From a checkpoint of a small encoder-decoder audio transcriber: decoder norm layernorm, 141.6 epochs.
Rows from block 4 of the audio encoder of a small encoder-decoder audio transcriber, named by matrix and row number. Rows with one number belong to one channel. Each number is 128 + 24 x the weight over its row's rms, rounded and kept within 0 to 255. All counts start at 0. Numbers have three digits each. After the name is the row's rms in percent of the matrix's.
Before each channel's rows are labels from the 100 clips, of 14848, where the channel reaches its largest size: "top examples" is what is common among them; "loudest" is the band of the loudest frequency at the time of the peak. Only what is clearly more common there than usual is listed. The data: short read English sentences (LibriTTS-R). In brackets: how many of the 100.
# filt: filter width-3 conv, dilation 16 (encoder.blocks.4.filt.weight, 128x128x3, each kernel summed), inputs 64-127
# gate: gate width-3 conv, dilation 16 (encoder.blocks.4.gate.weight, 128x128x3, each kernel summed), inputs 64-127
# out: residual pointwise conv (encoder.blocks.4.out.weight, 128x128x1, transposed), outputs 64-127

top examples: the word "was" (28)
loudest: 4000 to 8000 Hz (26)
filt.81 106:154102182087140123119121155165109114133120127108110137114106161133119148141114120097116124126122115148146104149093152136114113098130136155138107145108133132109098080122162121125153103138134115
gate.81 100:118159150158114137091129116110166108140100121069172116089144075167115142077143088162163118151181116135079141163128115112113141155135121116144110105116107150133162100133124095118138156113095113
out.81 095:127092117173086147127137100174166109114088177131119161132168135135144148180128095132145140136161099143109115133138149076097116102131119164182148159137125132168163151118116091125129179149121132

top examples: voice: male (91)
loudest: 1000 to 2000 Hz (55)
filt.25 094:141146159128120163110139136139149120105102150120153159098139138086132150138087136173162126113096105105085114139086146107138153122152062146133166110107126116179131070111114104106116124152152114
gate.25 100:151132135102122158129166143143103119093122124114140105172101172123137150072130132110095133150088161127149113118136106149135072156086135125178175158133129149145113095147157131095116111156129090
out.25 088:078172114133124099081113104119113103146168114110124090083105103113155076128112133135098133165124147092151157142145153109130136085117124128093148120139145133141114119137123151151152121106095123

top examples: the word "and" (27)
loudest: 500 to 1000 Hz (34)
filt.31 098:157113114104124101141077118093139124148122147130114122101149150111141125138139122102133104134109110116115090093126122114102120117150159116083143134129131143056121132104124146113165125109097130
gate.31 106:151115095141144158125131114136137106118091123133080127096118123127128115162176089150170163129145164131124090090107098164124118136138167122128133140129116169141159117126146136134127147133068136
out.31 104:105171114094141091115170164154169129120092140119106118126114127128165123147174095150207166101101167102155128068121114157126133145119101134123162115102109144115100137101112152118104139154166109

top examples: the word "it" (30)
loudest: 500 to 1000 Hz (30)
filt.94 103:132116127146125130110176089130135111146140122121144116109120124137129089115164121135113144121092128118116130181128130118103118201135135071107142140142149075142111107123146114091104140119100149
gate.94 104:159134139141129151108153127144118124133157150120102137160104103130115165089138116134145136094146105155128144090161134161118112134119133124121151105110156169143113101139138132100109114146135172
out.94 093:152104123134133128137102142157162130099136131133131130220142114143117165123089147106136056171135088131145133127136170111104110084105125108123126133121127166116110138143118097118144134121137136

top examples: the word "the" (51)
loudest: 250 to 500 Hz (41)
filt.61 106:149117147131110151113130112147199121124147127119146114127109081130098138143116157109167094144144121116138154162118154080160116146132128166093144156154164096078123178088127106165163091090113085
gate.61 095:134107108102099121110143142118135116136111133089133137138102148143119099163137134102159133104151131133146096126123121137118193138170114107115153158136122128149165139164159153144144116102117094
out.61 104:109123119130121077075127097140158113115106097139094132131134110129125130138103159101115156138117151113088090136157163121190162117077171124172130114093149121131099114150124122100123138151132114

top examples: the word "was" (41)
loudest: 250 to 500 Hz (58)
filt.120 100:089142160175066129120130131058132135121109134137109118136146125157113116133138148104130146125169132135136124145136144183134149136141121155125140100135120161130099102119124108106124127108142103
gate.120 108:164122098155150134136121116102135131133086136100154116143145145150091142150116092156094097123167124140156127088116130125083147116095124155154124102113152136134166091165192126141093102136113145
out.120 098:165129136132157103090117105091131090091115115119099070153159107111100134125135118128092123176130102144160129128153151134103111147168120093157131087135153144109161131158113135119058132080126142

top examples: voice: male (98)
loudest: 500 to 1000 Hz (50)
filt.74 110:163102115115118153129079105127154116101134128116148089126112106124151111166155141079125120101078138102095166129135146115149119126128064123110182135098168120129068154126124089126129155097139160
gate.74 109:161107130150127136131155150065144097095122111089137127103155167152083152089197129127155086167136129165141120111151140114114119153139108130116124162135186154125114127133132105115134156139143136
out.74 097:118113138162152084107098143122100122118117179100120129129148160118204139133136108154130106114145140124114136096140075150143082117163139156110112126142126103144141077124142187143148121159176145

top examples: the word "he" (29)
loudest: 2000 to 4000 Hz (32)
filt.0 100:096133115127150127144134080123158158157147107130123174140075161156145133149109143080116151100126149110156129147158137101147134114136170161060133141126121127126127124079130157128132076129147098
gate.0 104:139109139119055108151148163149128115133072117088126127155097136130103135113100137128161157138141175158138143085132154110081139138105128121155135137171142153128096130143151129122118129112167125
out.0 098:100061121159150106149126078123104146118142156140142120126105140104101160168113136168110119116135140128140175146158142153143134083078158123087136130121106136154170143132108160164127143171169128

top examples: the word "we" (27)
loudest: 250 to 500 Hz (49)
filt.48 096:184101116091120129137130104155100132098138074147157098128092142106105151105141145071125120105102108119145133102128177132165131143102098116105136156102123132121087145123138143122147137139124137
gate.48 092:185155153108142125115148140125151128104121124096141120135122124105134115093115109084133160122130126164150114077123188101155116111099157148094149105103079161091122116141145158146133120155095094
out.48 103:096124127136125139107139106129155087138155135114170129105141122123140101178139121118129152134081146106116074073135145123071140107166161120119106153117132085127154130137112150148137124196116128

top examples: voice: male (74)
loudest: 500 to 1000 Hz (52)
filt.80 105:135149119095118113119128144092132132165187104140151147139122096083103124090144129113127111099139133103138130068131149102098152142106147188147091099109095132153157113126088140106141109177140109
gate.80 105:162130096131143162134136157104114122096066108095137144125127153137161116093146070099156158130115087130106160152094116178103131134127140132139182125165135162112124095130153131131160105140096169
out.80 103:115113143086135125138131135119127118133170095129098141123130139102107153104146139101149156120097082168159103125153097126077091146146120172114111109159140115140152129168101123114092061124121133

top examples: the word "the" (69)
loudest: 250 to 500 Hz (34)
filt.40 120:176140130132158139131113197135107151118137138118131133165146147109109096086154127129119112140124160162104172170102144116117111147100105129156143139102131135148101139104149124118118122125114147
gate.40 108:121098124131141138089141167131156127108091122146120104152151124131113119112168099121142163145122119148106121099153148187139115090157170114135112135142142167098133119128149164092109084114130092
out.40 118:186110135128133141144118102102116149142136113080131164120109113115101149091136114150098122185102130140129134151133110163104133140090157135135142122129114121180086139145148103129155139128100153

top examples: the word "you" (38)
loudest: 2000 to 4000 Hz (38)
filt.84 108:168137137125101147141158146134106111168168137128119136155144103145112102084129117162161111148148157144121138144131104103140141156135139071162130139119098124166156117106101154121101113121121145
gate.84 109:090120137181148116067147176141157109121109143098145118115121160124108111129146108146168144103134102150124128125162132098119137148134122118211116134075110159146147137152113136107103122112112151
out.84 117:125168118124086129118089147209153131094122132155137083129151107123139161111123130151166116125134122187149106124124094104129115118143133118198117117123078129169163121128116098165152150141139149

top examples: voice: male (71)
loudest: 1000 to 2000 Hz (55)
filt.73 099:178148127121110123140130121140104127134115118125146149166136086163104115129155115128164135127110117139100151128144159103094101163171121102178096124109058113147131140127105142159117147095130118
gate.73 096:129100130144096165154152196122092129108162113111159113150123160121133139127133108139126132135128169118148155119138146126119083127143136157116140160141159127137163142144124160117138154118125126
out.73 090:083140147139140119095129159159146101132108122135141099144156144120122132077118130129104145152130087079143123119111075141119113143149119125150162081146142182153144114126127125112146107091126162

top examples: voice: female (83); the word "you" (34)
loudest: 250 to 500 Hz (57)
filt.15 108:116136090102143124097108178144121129127074160123138127129151145061159118157100123112105136167109140129167103127103088162142122112105112116107111180134116101112083138114146140135118104110099124
gate.15 099:173115150144118133102145187132129149153144132105127107137113136182132135127115098132119142139142100133161110070128132151098126144136114100104122114105136146158112149159143125110150112156112105
out.15 096:170104109116132130113168117095125120117130092148097129114113106107110163124128126073154130123087129116165119148111155151169098102124134081140173089162135132155104149136106159123134120148112095

top examples: voice: male (76)
loudest: 500 to 1000 Hz (36)
filt.37 106:120126122118093163090135144154181108175145096147128138130146093124127102135144101185142135085159105098137135109110121119084101152141124129093139130117108092098155101098100154088164102148162090
gate.37 110:108117088111107104116105113102139118097135115152131081149130150120123087142170141153147170100140122128175141145090115154109111115166155124114154139136098132123135111087159152132118102103148119
out.37 101:137122075109156117090141116105104109140133150136160114126104139121140111124069144139084211160134123098144151128145116129092141116134143151116155138146110110110102129081096144113104100127116111

top examples: voice: male (89)
loudest: 250 to 500 Hz (48); 500 to 1000 Hz (27)
filt.6 101:126098100110124103123141093107192108128138110144173118119119120136141080138152135111142121152107129143107181156113125105109111154149139119118136124113108110142114113123143133168155127094160117
gate.6 115:155125118161141128132105137084133155082144120146185103103143130126112097110136109120133106110137136169148105124122107130147123125142127127087200129105146170124132179134126105143105132112116112
out.6 091:146125126094090106123125101157096120108096163135121149091099111133102153169142140147138108101114149100100121128106193119109067077128095107127097102176097131165144131113147133136118149147113134

top examples: the word "what" (32)
loudest: 250 to 500 Hz (56)
filt.97 099:149117103137129102123117099121145164130130098101136113172108110129125109153196116143115143156098117114163134091176127096094108137094110131105154102175173116174130119141148121096135138137124137
gate.97 098:151102155110108114122133081073117127109093106130093113159098142157107135088129125132111144098113119125090124141169172136127111132137114119073153104094113157128144152170127155136145129131153153
out.97 100:129172120124105120109118111175123094123103127138126085163123121123105093133148124103166092145110116118107107112089168119116156126141140125121138126116131139139111135166128145167128139150134127

top examples: the word "it" (34); the word "was" (27)
loudest: 250 to 500 Hz (45)
filt.24 095:101105118158098083125114120142121147162182126154105122170146104136116115145136109119117140108144119112118087103135195108104159078142106138127118128115136136137119130129155110146080112100118161
gate.24 093:147129164124145120099164117102139086146075127121139111123093121159113106133147125130145156114123104140130144147135126153139167158163127119149108159110142136146109151113157125083103076145112138
out.24 089:136094142183115136146137131097126133137128153140142173121120133129097102109118135139114064139137128106168154107125149124122090127105154127115108111136147132113111136148149129172099145135155108

top examples: voice: female (83)
loudest: 2000 to 4000 Hz (53)
filt.109 095:151107164069170113142153108062129109128157096116143126163140149135159125121119138120123102104137091146114119124152170122109120109138147121135099123136143154167099156124106128175120119133139111
gate.109 102:108116213124081116119160131117117116119126086154111104121123114122104133079182105169132125106169127124180102101098146133091164145099134108169112116139095138153163108158122138118112103145099150
out.109 095:086130138119107126129158143154119093128093127120122115153117108091147154144132179181128102127106104138124110087106085100134105142112152100174096156123105108118163165116150135150104142106109093

top examples: the word "she" (29)
loudest: 250 to 500 Hz (36)
filt.115 088:144179174177153138125120115138108118132133116120154125153129134112143193114133121106138136127092147132088102113152104115123114162111151112114149093120108134113144181131143167120110133165142096
gate.115 094:104148107099110161094108162126124109134122072155147091101118132150108153128093113158148143095110149124136109136114106100103173168101115161117152129147149110152152136133151122155099115135109129
out.115 108:101145166117125094132154184172145110136131106108089109112121157145100066155137125150114129109098124097124173135137142135141174159129117121156129090158097136154151140125117138140092147102134178

top examples: the word "you" (53)
loudest: 250 to 500 Hz (49)
filt.9 103:111114104082161136121112179137131138176126110150153131124146143102135083165154118115097111103143119152130129074073084134104106124122161099104161167123137146128135173108145159126122149098141146
gate.9 104:127098112161121156102118165187124112123118129141132085109135127157130158115140120146141118162142108145151140130087125073130145156097141135157152108108139136154150135136121105155139109114125128
out.9 116:152127131096137092109103176090140117146126137123095102134034095071110139134149128135117227174130113144137109133114110123134113156106151132121136143133172132125150138121132111120126124114105128

top examples: the word "what" (29)
loudest: 250 to 500 Hz (55)
filt.53 106:173144144173126145105116122133163122128120137174133110129167131097088055101151134155133158148141146108162160152161157142124122104154140131151132094134111134139106165118123128114094135123144117
gate.53 104:179129155133092147116125113106159108125084111120153137140122145111139082113115098123141129147123130124152107101127135119149141130128123143117133094073112128108124098171183098114124100134079130
out.53 096:109123121124120119130070124105126110119098140096154104105131111139119071171171130120114113117109120160127138123147161128138128113126143090115119141133077127129150091131119129116106070120143143

top examples: the word "you" (46)
loudest: 250 to 500 Hz (56)
filt.106 102:072117109191110163142149149113189139159116122139110146117151096169127135103126156125122130128104115121152127129108114062051157132136123113119115129153118100111155146126121085103137107169096113
gate.106 094:092129109158112156139149160090139154131156155060183105131150104176117124129119125111111157125144104171144138128142134145098130110131131087131132091121127142129101112142122107129107133115101105
out.106 086:139096104123155157145142084146134160129154154148111078138205122128095116101096147142135114150155181123124146120150134114132149161149093141103070105088140140113160128121125089141122145122140091