Weights of a small encoder-decoder audio transcriber: 9600 steps.
Rows from block 3 of the audio encoder of a small encoder-decoder audio transcriber, named by matrix and row number. Rows with one number belong to one channel. Each number is 200 + 30 x the weight over its row's rms, rounded and kept within 0 to 999. All counts start at 0.
After each channel's rows are labels from the 100 clips, of 14848, where the channel reaches its largest size: "top examples" is what is common among them; "loudest" is the band of the loudest frequency at the time of the peak. Only what is clearly more common there than usual is listed. The data: short read English sentences (LibriTTS-R). In brackets: how many of the 100.
# filt: filter width-3 conv, dilation 8 (encoder.blocks.3.filt.weight, 128x128x3, each kernel summed), inputs 0-127
# gate: gate width-3 conv, dilation 8 (encoder.blocks.3.gate.weight, 128x128x3, each kernel summed), inputs 0-127
# out: residual pointwise conv (encoder.blocks.3.out.weight, 128x128x1, transposed), outputs 0-127

filt.127,169,221,245,158,248,173,190,193,229,203,197,181,206,176,171,219,160,215,231,229,213,242,195,174,212,278,165,190,222,146,216,209,188,180,143,209,173,228,213,201,201,217,263,218,216,167,215,199,221,268,222,205,217,199,194,205,204,169,201,164,267,210,212,248,174,221,250,238,230,146,234,172,171,207,158,239,215,238,192,212,145,224,208,199,174,200,149,228,201,167,223,246,204,170,93,221,198,178,151,195,202,217,169,203,191,227,152,198,175,213,200,160,153,212,181,228,248,221,189,187,206,219,189,183,185,228,203,206
gate.127,173,244,255,192,193,228,193,229,183,215,218,217,235,229,201,223,235,174,232,228,214,232,185,238,131,165,264,225,232,217,204,213,256,155,185,177,148,234,197,205,222,193,193,187,228,246,216,172,254,209,226,221,233,249,195,238,228,211,157,213,202,219,187,243,241,163,227,189,200,213,188,196,174,211,180,226,163,201,109,197,214,181,201,154,245,221,183,197,108,177,218,206,236,205,192,166,213,257,147,237,207,244,175,191,177,214,195,199,203,157,204,207,190,182,216,175,222,188,205,202,256,215,255,194,198,207,160,207
out.127,151,260,200,180,176,197,169,180,182,217,207,219,222,211,216,239,240,205,233,231,221,174,204,228,200,223,201,172,228,209,165,185,255,191,198,173,248,179,197,174,204,219,199,204,161,210,186,174,206,200,169,242,243,199,154,149,235,151,156,155,186,166,198,181,195,219,193,247,153,232,237,211,245,182,229,197,227,218,199,236,249,205,236,163,171,245,212,219,172,249,213,272,200,290,165,206,201,217,238,179,184,173,187,165,161,229,226,222,190,188,222,145,268,191,184,182,236,240,210,162,197,241,224,166,219,173,198,178
top examples: voice: male (91)
loudest: 250 to 500 Hz (31)

filt.13,203,285,200,200,118,208,223,219,173,180,223,175,222,232,231,226,201,187,227,122,194,254,239,217,162,196,224,222,141,200,214,226,203,214,156,184,159,219,235,202,188,218,229,258,164,247,190,170,190,233,162,190,196,209,209,231,210,188,182,237,217,234,194,146,195,244,200,208,230,239,132,229,187,226,218,190,236,180,234,191,122,198,166,178,143,183,185,250,214,193,182,235,219,144,222,194,206,162,178,193,245,188,200,191,233,203,155,185,211,192,235,178,143,234,209,195,190,204,196,181,206,186,209,224,183,220,168,194
gate.13,174,204,202,213,228,161,168,164,154,252,215,211,143,163,255,188,189,211,227,178,214,226,231,177,224,194,169,161,206,224,172,176,189,202,205,148,157,251,198,164,132,237,193,247,227,194,178,222,206,177,177,215,212,171,175,238,226,197,150,247,196,160,211,170,203,212,213,177,224,188,208,207,180,186,225,183,143,193,226,184,167,183,224,239,188,192,246,257,176,167,218,200,175,253,227,143,194,154,234,171,142,214,206,161,213,179,191,214,183,183,190,153,198,228,265,139,186,214,235,222,188,193,190,171,187,128,189,182
out.13,215,225,241,110,183,199,159,241,175,185,222,184,172,195,188,223,193,215,179,234,211,184,163,192,160,214,169,147,209,235,198,197,197,178,218,192,190,223,247,196,174,156,203,190,233,230,249,225,223,228,209,209,171,251,182,220,182,191,259,209,168,227,230,180,170,185,281,208,234,163,180,226,188,164,215,179,214,219,213,185,218,206,168,181,232,234,134,230,189,207,224,208,104,196,178,176,201,126,168,209,221,187,153,197,152,159,211,205,243,188,220,204,182,149,236,179,202,195,208,188,173,155,161,186,228,192,186,154
top examples: voice: female (83)
loudest: 250 to 500 Hz (47)

filt.103,226,257,143,233,243,202,225,99,182,180,203,188,187,180,180,161,151,174,144,234,210,212,173,215,216,192,199,226,177,171,183,169,190,257,153,181,198,196,161,222,183,250,209,162,193,200,172,151,216,211,218,212,181,184,160,181,205,218,145,211,214,183,235,168,206,234,176,169,220,131,194,160,243,230,158,230,223,224,203,205,202,161,255,232,204,165,236,221,260,228,210,170,217,222,155,143,207,198,204,167,203,174,184,244,214,231,185,219,188,219,182,245,151,199,189,223,216,182,230,212,225,193,205,217,237,179,230,216
gate.103,190,215,197,241,175,215,226,187,242,212,260,241,154,178,186,207,210,268,235,172,179,190,174,176,195,185,221,136,247,228,228,139,184,207,230,193,211,193,195,149,178,143,169,199,241,229,189,223,171,166,207,191,168,159,198,203,264,205,203,193,183,222,199,238,169,217,245,208,217,231,176,219,224,161,226,186,140,193,159,149,231,196,210,165,224,244,224,172,166,196,216,219,200,255,194,178,214,203,149,220,214,184,211,224,212,143,228,191,202,175,197,198,176,227,176,168,183,200,161,140,177,231,274,208,163,160,154,188
out.103,169,156,208,242,246,154,171,178,190,204,188,151,201,186,217,215,218,233,212,235,243,229,201,206,189,149,207,195,244,270,230,222,220,127,238,257,217,188,177,174,205,150,233,174,171,179,204,160,165,127,191,232,210,226,252,181,176,217,183,175,174,251,205,201,224,192,205,252,202,199,195,170,235,149,262,216,194,211,217,199,192,212,257,218,193,199,167,161,188,217,217,200,148,187,210,199,178,211,183,187,232,221,162,203,228,180,202,183,203,130,236,221,239,185,188,252,152,168,186,248,222,184,199,225,195,218,213,247
top examples: voice: male (82)
loudest: 500 to 1000 Hz (43)

filt.101,161,171,196,204,174,253,212,139,215,213,236,217,215,169,164,213,174,214,205,180,189,197,146,183,165,146,168,175,201,272,173,185,207,175,148,224,210,228,167,187,211,187,226,158,233,246,166,164,198,141,178,238,168,210,216,240,221,232,192,200,175,227,190,166,173,206,163,177,179,214,194,273,147,225,226,156,183,183,205,173,220,194,182,186,180,197,244,228,217,187,206,194,203,212,215,212,236,188,211,242,189,180,179,226,213,209,163,226,219,230,215,191,253,319,204,175,208,193,193,204,143,154,231,231,203,185,240,178
gate.101,215,192,239,182,192,180,207,147,203,184,220,174,139,227,199,171,229,223,166,184,199,217,234,209,243,232,187,178,229,236,168,231,205,225,252,193,166,221,203,233,222,202,222,225,198,174,225,299,232,190,158,133,257,254,182,193,206,215,176,242,228,176,201,190,174,173,218,171,264,235,228,199,241,203,219,158,198,158,180,187,235,225,185,164,215,195,233,189,193,181,193,185,176,199,257,172,181,230,149,171,179,155,234,177,201,220,232,228,182,196,148,218,191,138,224,210,238,207,202,169,251,176,182,172,187,165,156,207
out.101,201,219,223,182,174,194,242,195,214,203,197,213,200,178,190,168,178,177,202,174,193,169,237,181,180,140,195,201,199,172,148,243,180,167,208,195,235,179,209,180,189,166,163,175,178,191,143,155,265,162,199,249,216,184,192,222,165,187,206,211,133,178,256,126,187,177,219,214,171,206,194,151,205,227,176,248,209,219,197,266,187,206,198,170,220,226,248,179,201,178,223,232,232,158,152,138,181,230,216,238,225,234,181,217,213,210,167,205,170,306,204,201,217,186,174,202,162,191,190,260,223,167,190,166,211,186,186,172
top examples: the word "was" (27); text has "what" (25)
loudest: 250 to 500 Hz (74)

filt.78,216,156,156,215,221,206,153,230,249,167,167,169,223,208,194,253,222,180,216,163,204,214,208,162,214,243,232,179,169,204,224,200,159,193,229,203,185,204,184,234,186,176,198,205,221,208,247,238,171,228,169,184,173,248,205,169,170,177,189,224,200,231,173,137,175,191,197,170,257,222,200,226,251,234,185,212,190,182,168,179,223,159,267,230,198,288,168,155,198,255,166,236,241,262,223,190,209,224,200,243,239,181,240,191,177,221,219,166,189,183,236,220,173,210,189,223,196,268,176,163,219,174,216,158,194,169,183,180
gate.78,226,238,253,216,205,206,193,173,164,216,236,151,176,175,190,215,180,269,227,189,199,219,184,166,245,241,160,217,199,221,194,199,201,200,221,198,209,166,191,156,189,181,173,227,227,165,157,155,235,176,224,174,243,187,184,208,215,198,154,226,217,228,176,235,252,212,188,172,207,218,225,238,170,155,238,200,217,231,178,215,240,172,151,124,135,208,189,255,122,184,188,234,211,158,209,182,152,236,206,188,169,149,236,239,196,126,194,176,206,238,165,178,230,208,190,192,210,220,184,239,175,231,197,185,212,191,211,184
out.78,162,180,247,190,174,206,168,156,243,196,174,211,136,170,266,153,189,223,197,180,193,244,212,218,224,199,227,172,204,174,206,235,231,270,243,233,246,140,245,226,243,202,195,172,176,203,199,163,224,193,185,157,211,142,238,196,194,176,190,188,174,198,205,229,195,174,209,220,174,228,210,152,224,223,235,148,198,194,170,221,158,222,248,203,175,242,169,196,226,217,204,119,145,175,177,202,204,188,250,195,190,166,211,222,129,227,242,164,228,194,205,215,191,208,209,173,201,195,220,152,222,228,238,195,167,193,185,199
top examples: the word "i" (39)
loudest: 500 to 1000 Hz (44); 1000 to 2000 Hz (31)

filt.1,240,160,203,247,205,247,171,201,223,201,214,231,238,173,150,176,177,234,172,245,149,225,241,214,185,189,225,224,238,223,179,231,256,144,227,162,244,198,190,187,229,188,189,202,191,170,198,198,171,179,234,157,209,217,220,150,233,201,185,212,197,181,142,188,218,126,170,138,208,265,231,175,202,164,199,228,190,193,212,242,176,180,183,194,172,213,189,155,148,199,181,186,224,197,179,186,181,204,175,252,211,172,252,199,149,234,208,221,206,199,188,246,205,181,143,220,215,205,221,194,199,163,280,236,199,216,248,192
gate.1,236,198,224,215,227,165,191,181,214,197,169,189,182,239,197,215,196,220,261,184,242,242,241,133,214,244,177,187,259,209,226,181,169,229,206,236,109,218,190,228,160,242,152,221,178,199,175,176,191,233,220,190,215,151,237,160,189,152,186,205,184,212,221,211,172,169,181,220,253,232,164,136,199,192,181,216,151,246,181,221,146,242,199,229,192,159,188,177,191,144,215,243,193,262,199,202,234,211,195,185,157,208,188,189,212,180,209,158,195,208,220,147,181,180,200,199,150,233,215,174,173,208,201,194,148,168,174,211
out.1,193,226,161,147,259,223,155,250,229,180,215,229,173,214,156,254,245,258,178,188,278,209,202,194,222,163,173,160,131,217,255,169,192,228,153,198,249,193,172,222,203,191,213,167,216,215,208,225,189,212,224,210,243,163,195,177,173,181,186,230,202,182,210,159,179,214,130,239,180,200,217,210,227,215,169,204,206,243,175,156,215,212,199,170,176,181,198,227,177,215,178,197,214,158,256,211,200,201,196,209,195,182,213,202,186,199,280,176,184,202,235,212,233,204,199,183,302,213,211,182,178,241,217,216,198,192,164,218
top examples: the word "you" (32)
loudest: 250 to 500 Hz (55)

filt.118,235,179,154,216,198,216,184,219,182,204,207,205,230,241,216,191,213,247,223,158,163,181,222,190,250,156,220,155,191,204,180,185,234,260,232,232,195,161,182,258,222,189,204,138,208,203,208,198,244,220,196,250,190,188,227,230,261,196,223,224,206,270,192,234,181,226,190,245,188,271,182,196,212,178,143,176,182,196,212,213,245,134,193,203,155,229,225,152,213,205,207,179,219,208,238,174,195,220,170,252,209,177,265,198,232,211,214,163,234,244,229,215,195,158,226,206,132,217,185,181,203,181,158,250,185,207,212,204
gate.118,170,162,211,194,201,160,205,172,194,237,202,172,189,225,158,200,218,210,174,217,236,220,263,180,182,220,162,171,221,231,246,195,172,155,165,195,204,217,243,182,196,248,144,231,213,200,196,174,174,264,169,152,237,244,241,211,184,141,152,250,194,180,225,177,183,216,241,262,194,229,187,240,183,146,197,156,166,210,179,169,193,185,151,148,183,256,182,166,138,163,181,226,198,206,203,185,173,199,117,185,194,249,200,196,211,207,178,216,181,190,194,195,198,198,184,173,238,167,189,204,185,202,171,173,180,196,173,145
out.118,201,181,190,207,216,210,229,238,231,164,233,251,199,159,154,213,282,153,155,201,174,189,205,162,214,135,160,184,209,171,204,207,239,212,201,181,216,224,242,222,213,201,173,193,220,207,194,198,226,167,213,183,237,195,203,182,172,178,221,175,215,190,202,147,191,188,188,233,168,214,162,156,222,272,237,165,160,185,265,208,211,162,190,280,286,214,222,213,202,219,209,240,198,194,168,205,203,213,218,195,250,194,182,199,212,229,174,216,188,214,248,211,242,179,225,207,213,216,186,202,158,103,195,207,231,190,213,239
top examples: the word "you" (46)
loudest: 250 to 500 Hz (43)

filt.113,146,187,167,174,162,200,196,183,229,188,227,207,177,163,214,181,134,260,197,250,181,226,152,208,183,199,199,196,240,232,180,179,196,234,224,208,219,180,170,177,174,158,238,191,180,254,205,242,122,217,177,251,231,232,261,198,230,239,183,188,203,222,190,213,173,191,174,177,180,157,179,252,156,170,227,201,148,245,149,179,261,224,175,171,208,202,251,252,212,232,205,148,195,209,240,204,199,223,243,197,237,200,210,206,222,205,220,197,196,236,160,229,206,260,163,200,190,188,221,195,189,215,205,204,192,137,189,176
gate.113,243,198,246,262,217,223,269,152,234,213,189,228,206,194,212,215,211,200,191,163,183,203,213,188,238,189,179,132,221,187,180,229,201,204,219,198,198,223,184,200,208,215,187,200,215,223,173,260,301,197,183,169,182,147,207,193,248,202,167,188,181,211,226,233,241,200,192,162,199,230,200,162,146,179,174,200,174,174,195,195,187,171,240,227,174,201,226,213,173,143,221,212,151,145,165,136,139,200,225,175,181,177,208,210,191,223,173,214,202,200,163,169,138,159,189,214,195,236,249,248,228,188,265,202,177,199,229,206
out.113,133,180,205,152,206,208,229,232,207,185,198,125,202,162,223,213,220,169,154,252,218,192,156,204,217,157,166,199,239,209,165,222,154,220,194,242,175,189,191,235,203,186,212,159,153,228,189,233,191,215,142,227,208,238,235,210,209,198,142,154,234,175,211,159,217,224,186,183,213,173,146,182,156,189,238,237,185,205,216,220,224,182,164,193,213,126,245,243,215,200,185,182,222,211,182,177,191,238,236,173,141,212,192,204,231,290,236,209,149,232,224,227,181,178,184,217,201,202,254,188,203,176,194,190,210,178,214,208
top examples: the word "what" (41)
loudest: 250 to 500 Hz (44); 500 to 1000 Hz (33)

filt.122,189,195,153,220,179,229,148,188,206,184,214,239,224,192,205,189,193,198,253,167,227,206,176,201,244,151,227,188,208,267,215,167,197,207,220,185,218,225,205,208,184,202,143,227,217,218,226,215,242,182,194,218,189,168,190,245,167,191,186,151,205,258,199,175,187,213,199,142,301,218,199,172,221,179,255,212,217,221,173,211,234,223,246,253,186,201,223,208,170,150,235,218,197,251,179,174,201,179,224,224,159,167,167,179,225,202,177,225,243,219,204,264,241,185,201,262,190,241,212,192,137,247,198,221,168,165,217,216
gate.122,197,157,165,257,218,177,174,234,211,222,262,182,198,223,219,219,176,212,153,183,138,239,238,226,218,229,203,181,161,230,210,164,186,203,219,153,193,200,253,225,186,205,210,233,163,213,208,212,215,216,177,173,188,177,205,187,212,193,154,228,219,201,163,221,196,206,105,275,197,245,189,199,224,154,229,184,177,203,224,234,182,194,150,183,184,192,223,175,213,204,211,212,191,221,243,202,218,233,229,165,142,133,193,225,203,203,160,200,237,193,200,222,193,187,196,235,163,217,126,206,213,204,248,277,161,164,186,232
out.122,211,212,202,195,204,233,183,221,231,204,222,237,176,207,176,197,198,157,182,191,174,204,205,191,215,205,234,216,202,179,253,220,178,111,194,179,212,212,182,188,240,211,245,244,179,167,182,185,240,227,254,176,170,243,197,164,198,220,232,186,208,229,168,192,214,210,221,193,219,166,147,161,178,205,266,212,198,208,216,207,215,159,194,176,144,193,198,208,226,207,267,222,241,237,128,161,188,172,231,196,168,185,140,225,230,113,186,158,210,143,176,186,229,280,184,178,195,205,183,218,168,206,203,199,225,204,262,215
top examples: the word "it" (35)
loudest: 250 to 500 Hz (45)

filt.43,180,191,176,178,167,177,189,185,267,203,252,167,185,194,169,207,192,241,172,264,232,181,203,254,202,231,236,189,183,238,204,212,260,297,197,224,189,178,188,160,262,162,187,188,188,242,221,236,181,219,200,231,185,226,187,173,139,192,250,166,135,199,237,190,151,204,214,169,161,229,240,211,181,203,212,166,188,183,194,183,224,206,197,218,175,203,207,184,183,155,183,179,206,212,163,196,168,200,211,237,208,219,188,167,112,191,185,204,197,232,171,180,230,238,189,181,186,205,186,176,206,208,220,189,251,125,171,223
gate.43,218,184,174,234,243,223,158,182,237,186,192,140,209,190,161,202,189,223,225,175,215,186,222,181,172,253,177,165,212,248,223,214,213,201,163,196,189,230,246,216,184,248,216,230,165,174,166,179,140,156,188,203,185,163,202,222,208,144,228,247,217,197,248,218,214,174,156,211,242,225,188,225,171,180,223,249,172,237,183,186,191,239,219,192,177,177,199,221,212,205,190,240,234,243,193,187,202,245,239,215,166,125,225,215,250,194,156,198,221,139,211,204,194,146,200,254,190,229,193,230,195,237,281,220,210,202,157,222
out.43,241,203,177,206,212,191,258,201,216,193,182,183,192,223,196,159,176,220,223,229,126,200,187,188,231,203,198,210,220,133,217,186,198,154,224,260,175,200,253,182,177,209,168,159,234,183,233,183,225,181,138,177,182,177,154,172,156,184,206,198,194,171,224,193,158,198,159,176,195,188,279,174,222,239,151,200,212,213,182,226,147,213,254,184,194,190,215,181,195,210,188,197,168,134,190,204,178,191,143,220,234,209,151,193,228,158,149,212,229,157,242,181,261,184,227,182,256,238,207,216,194,170,179,195,160,186,235,224
top examples: voice: female (84)
loudest: 250 to 500 Hz (33); 500 to 1000 Hz (31)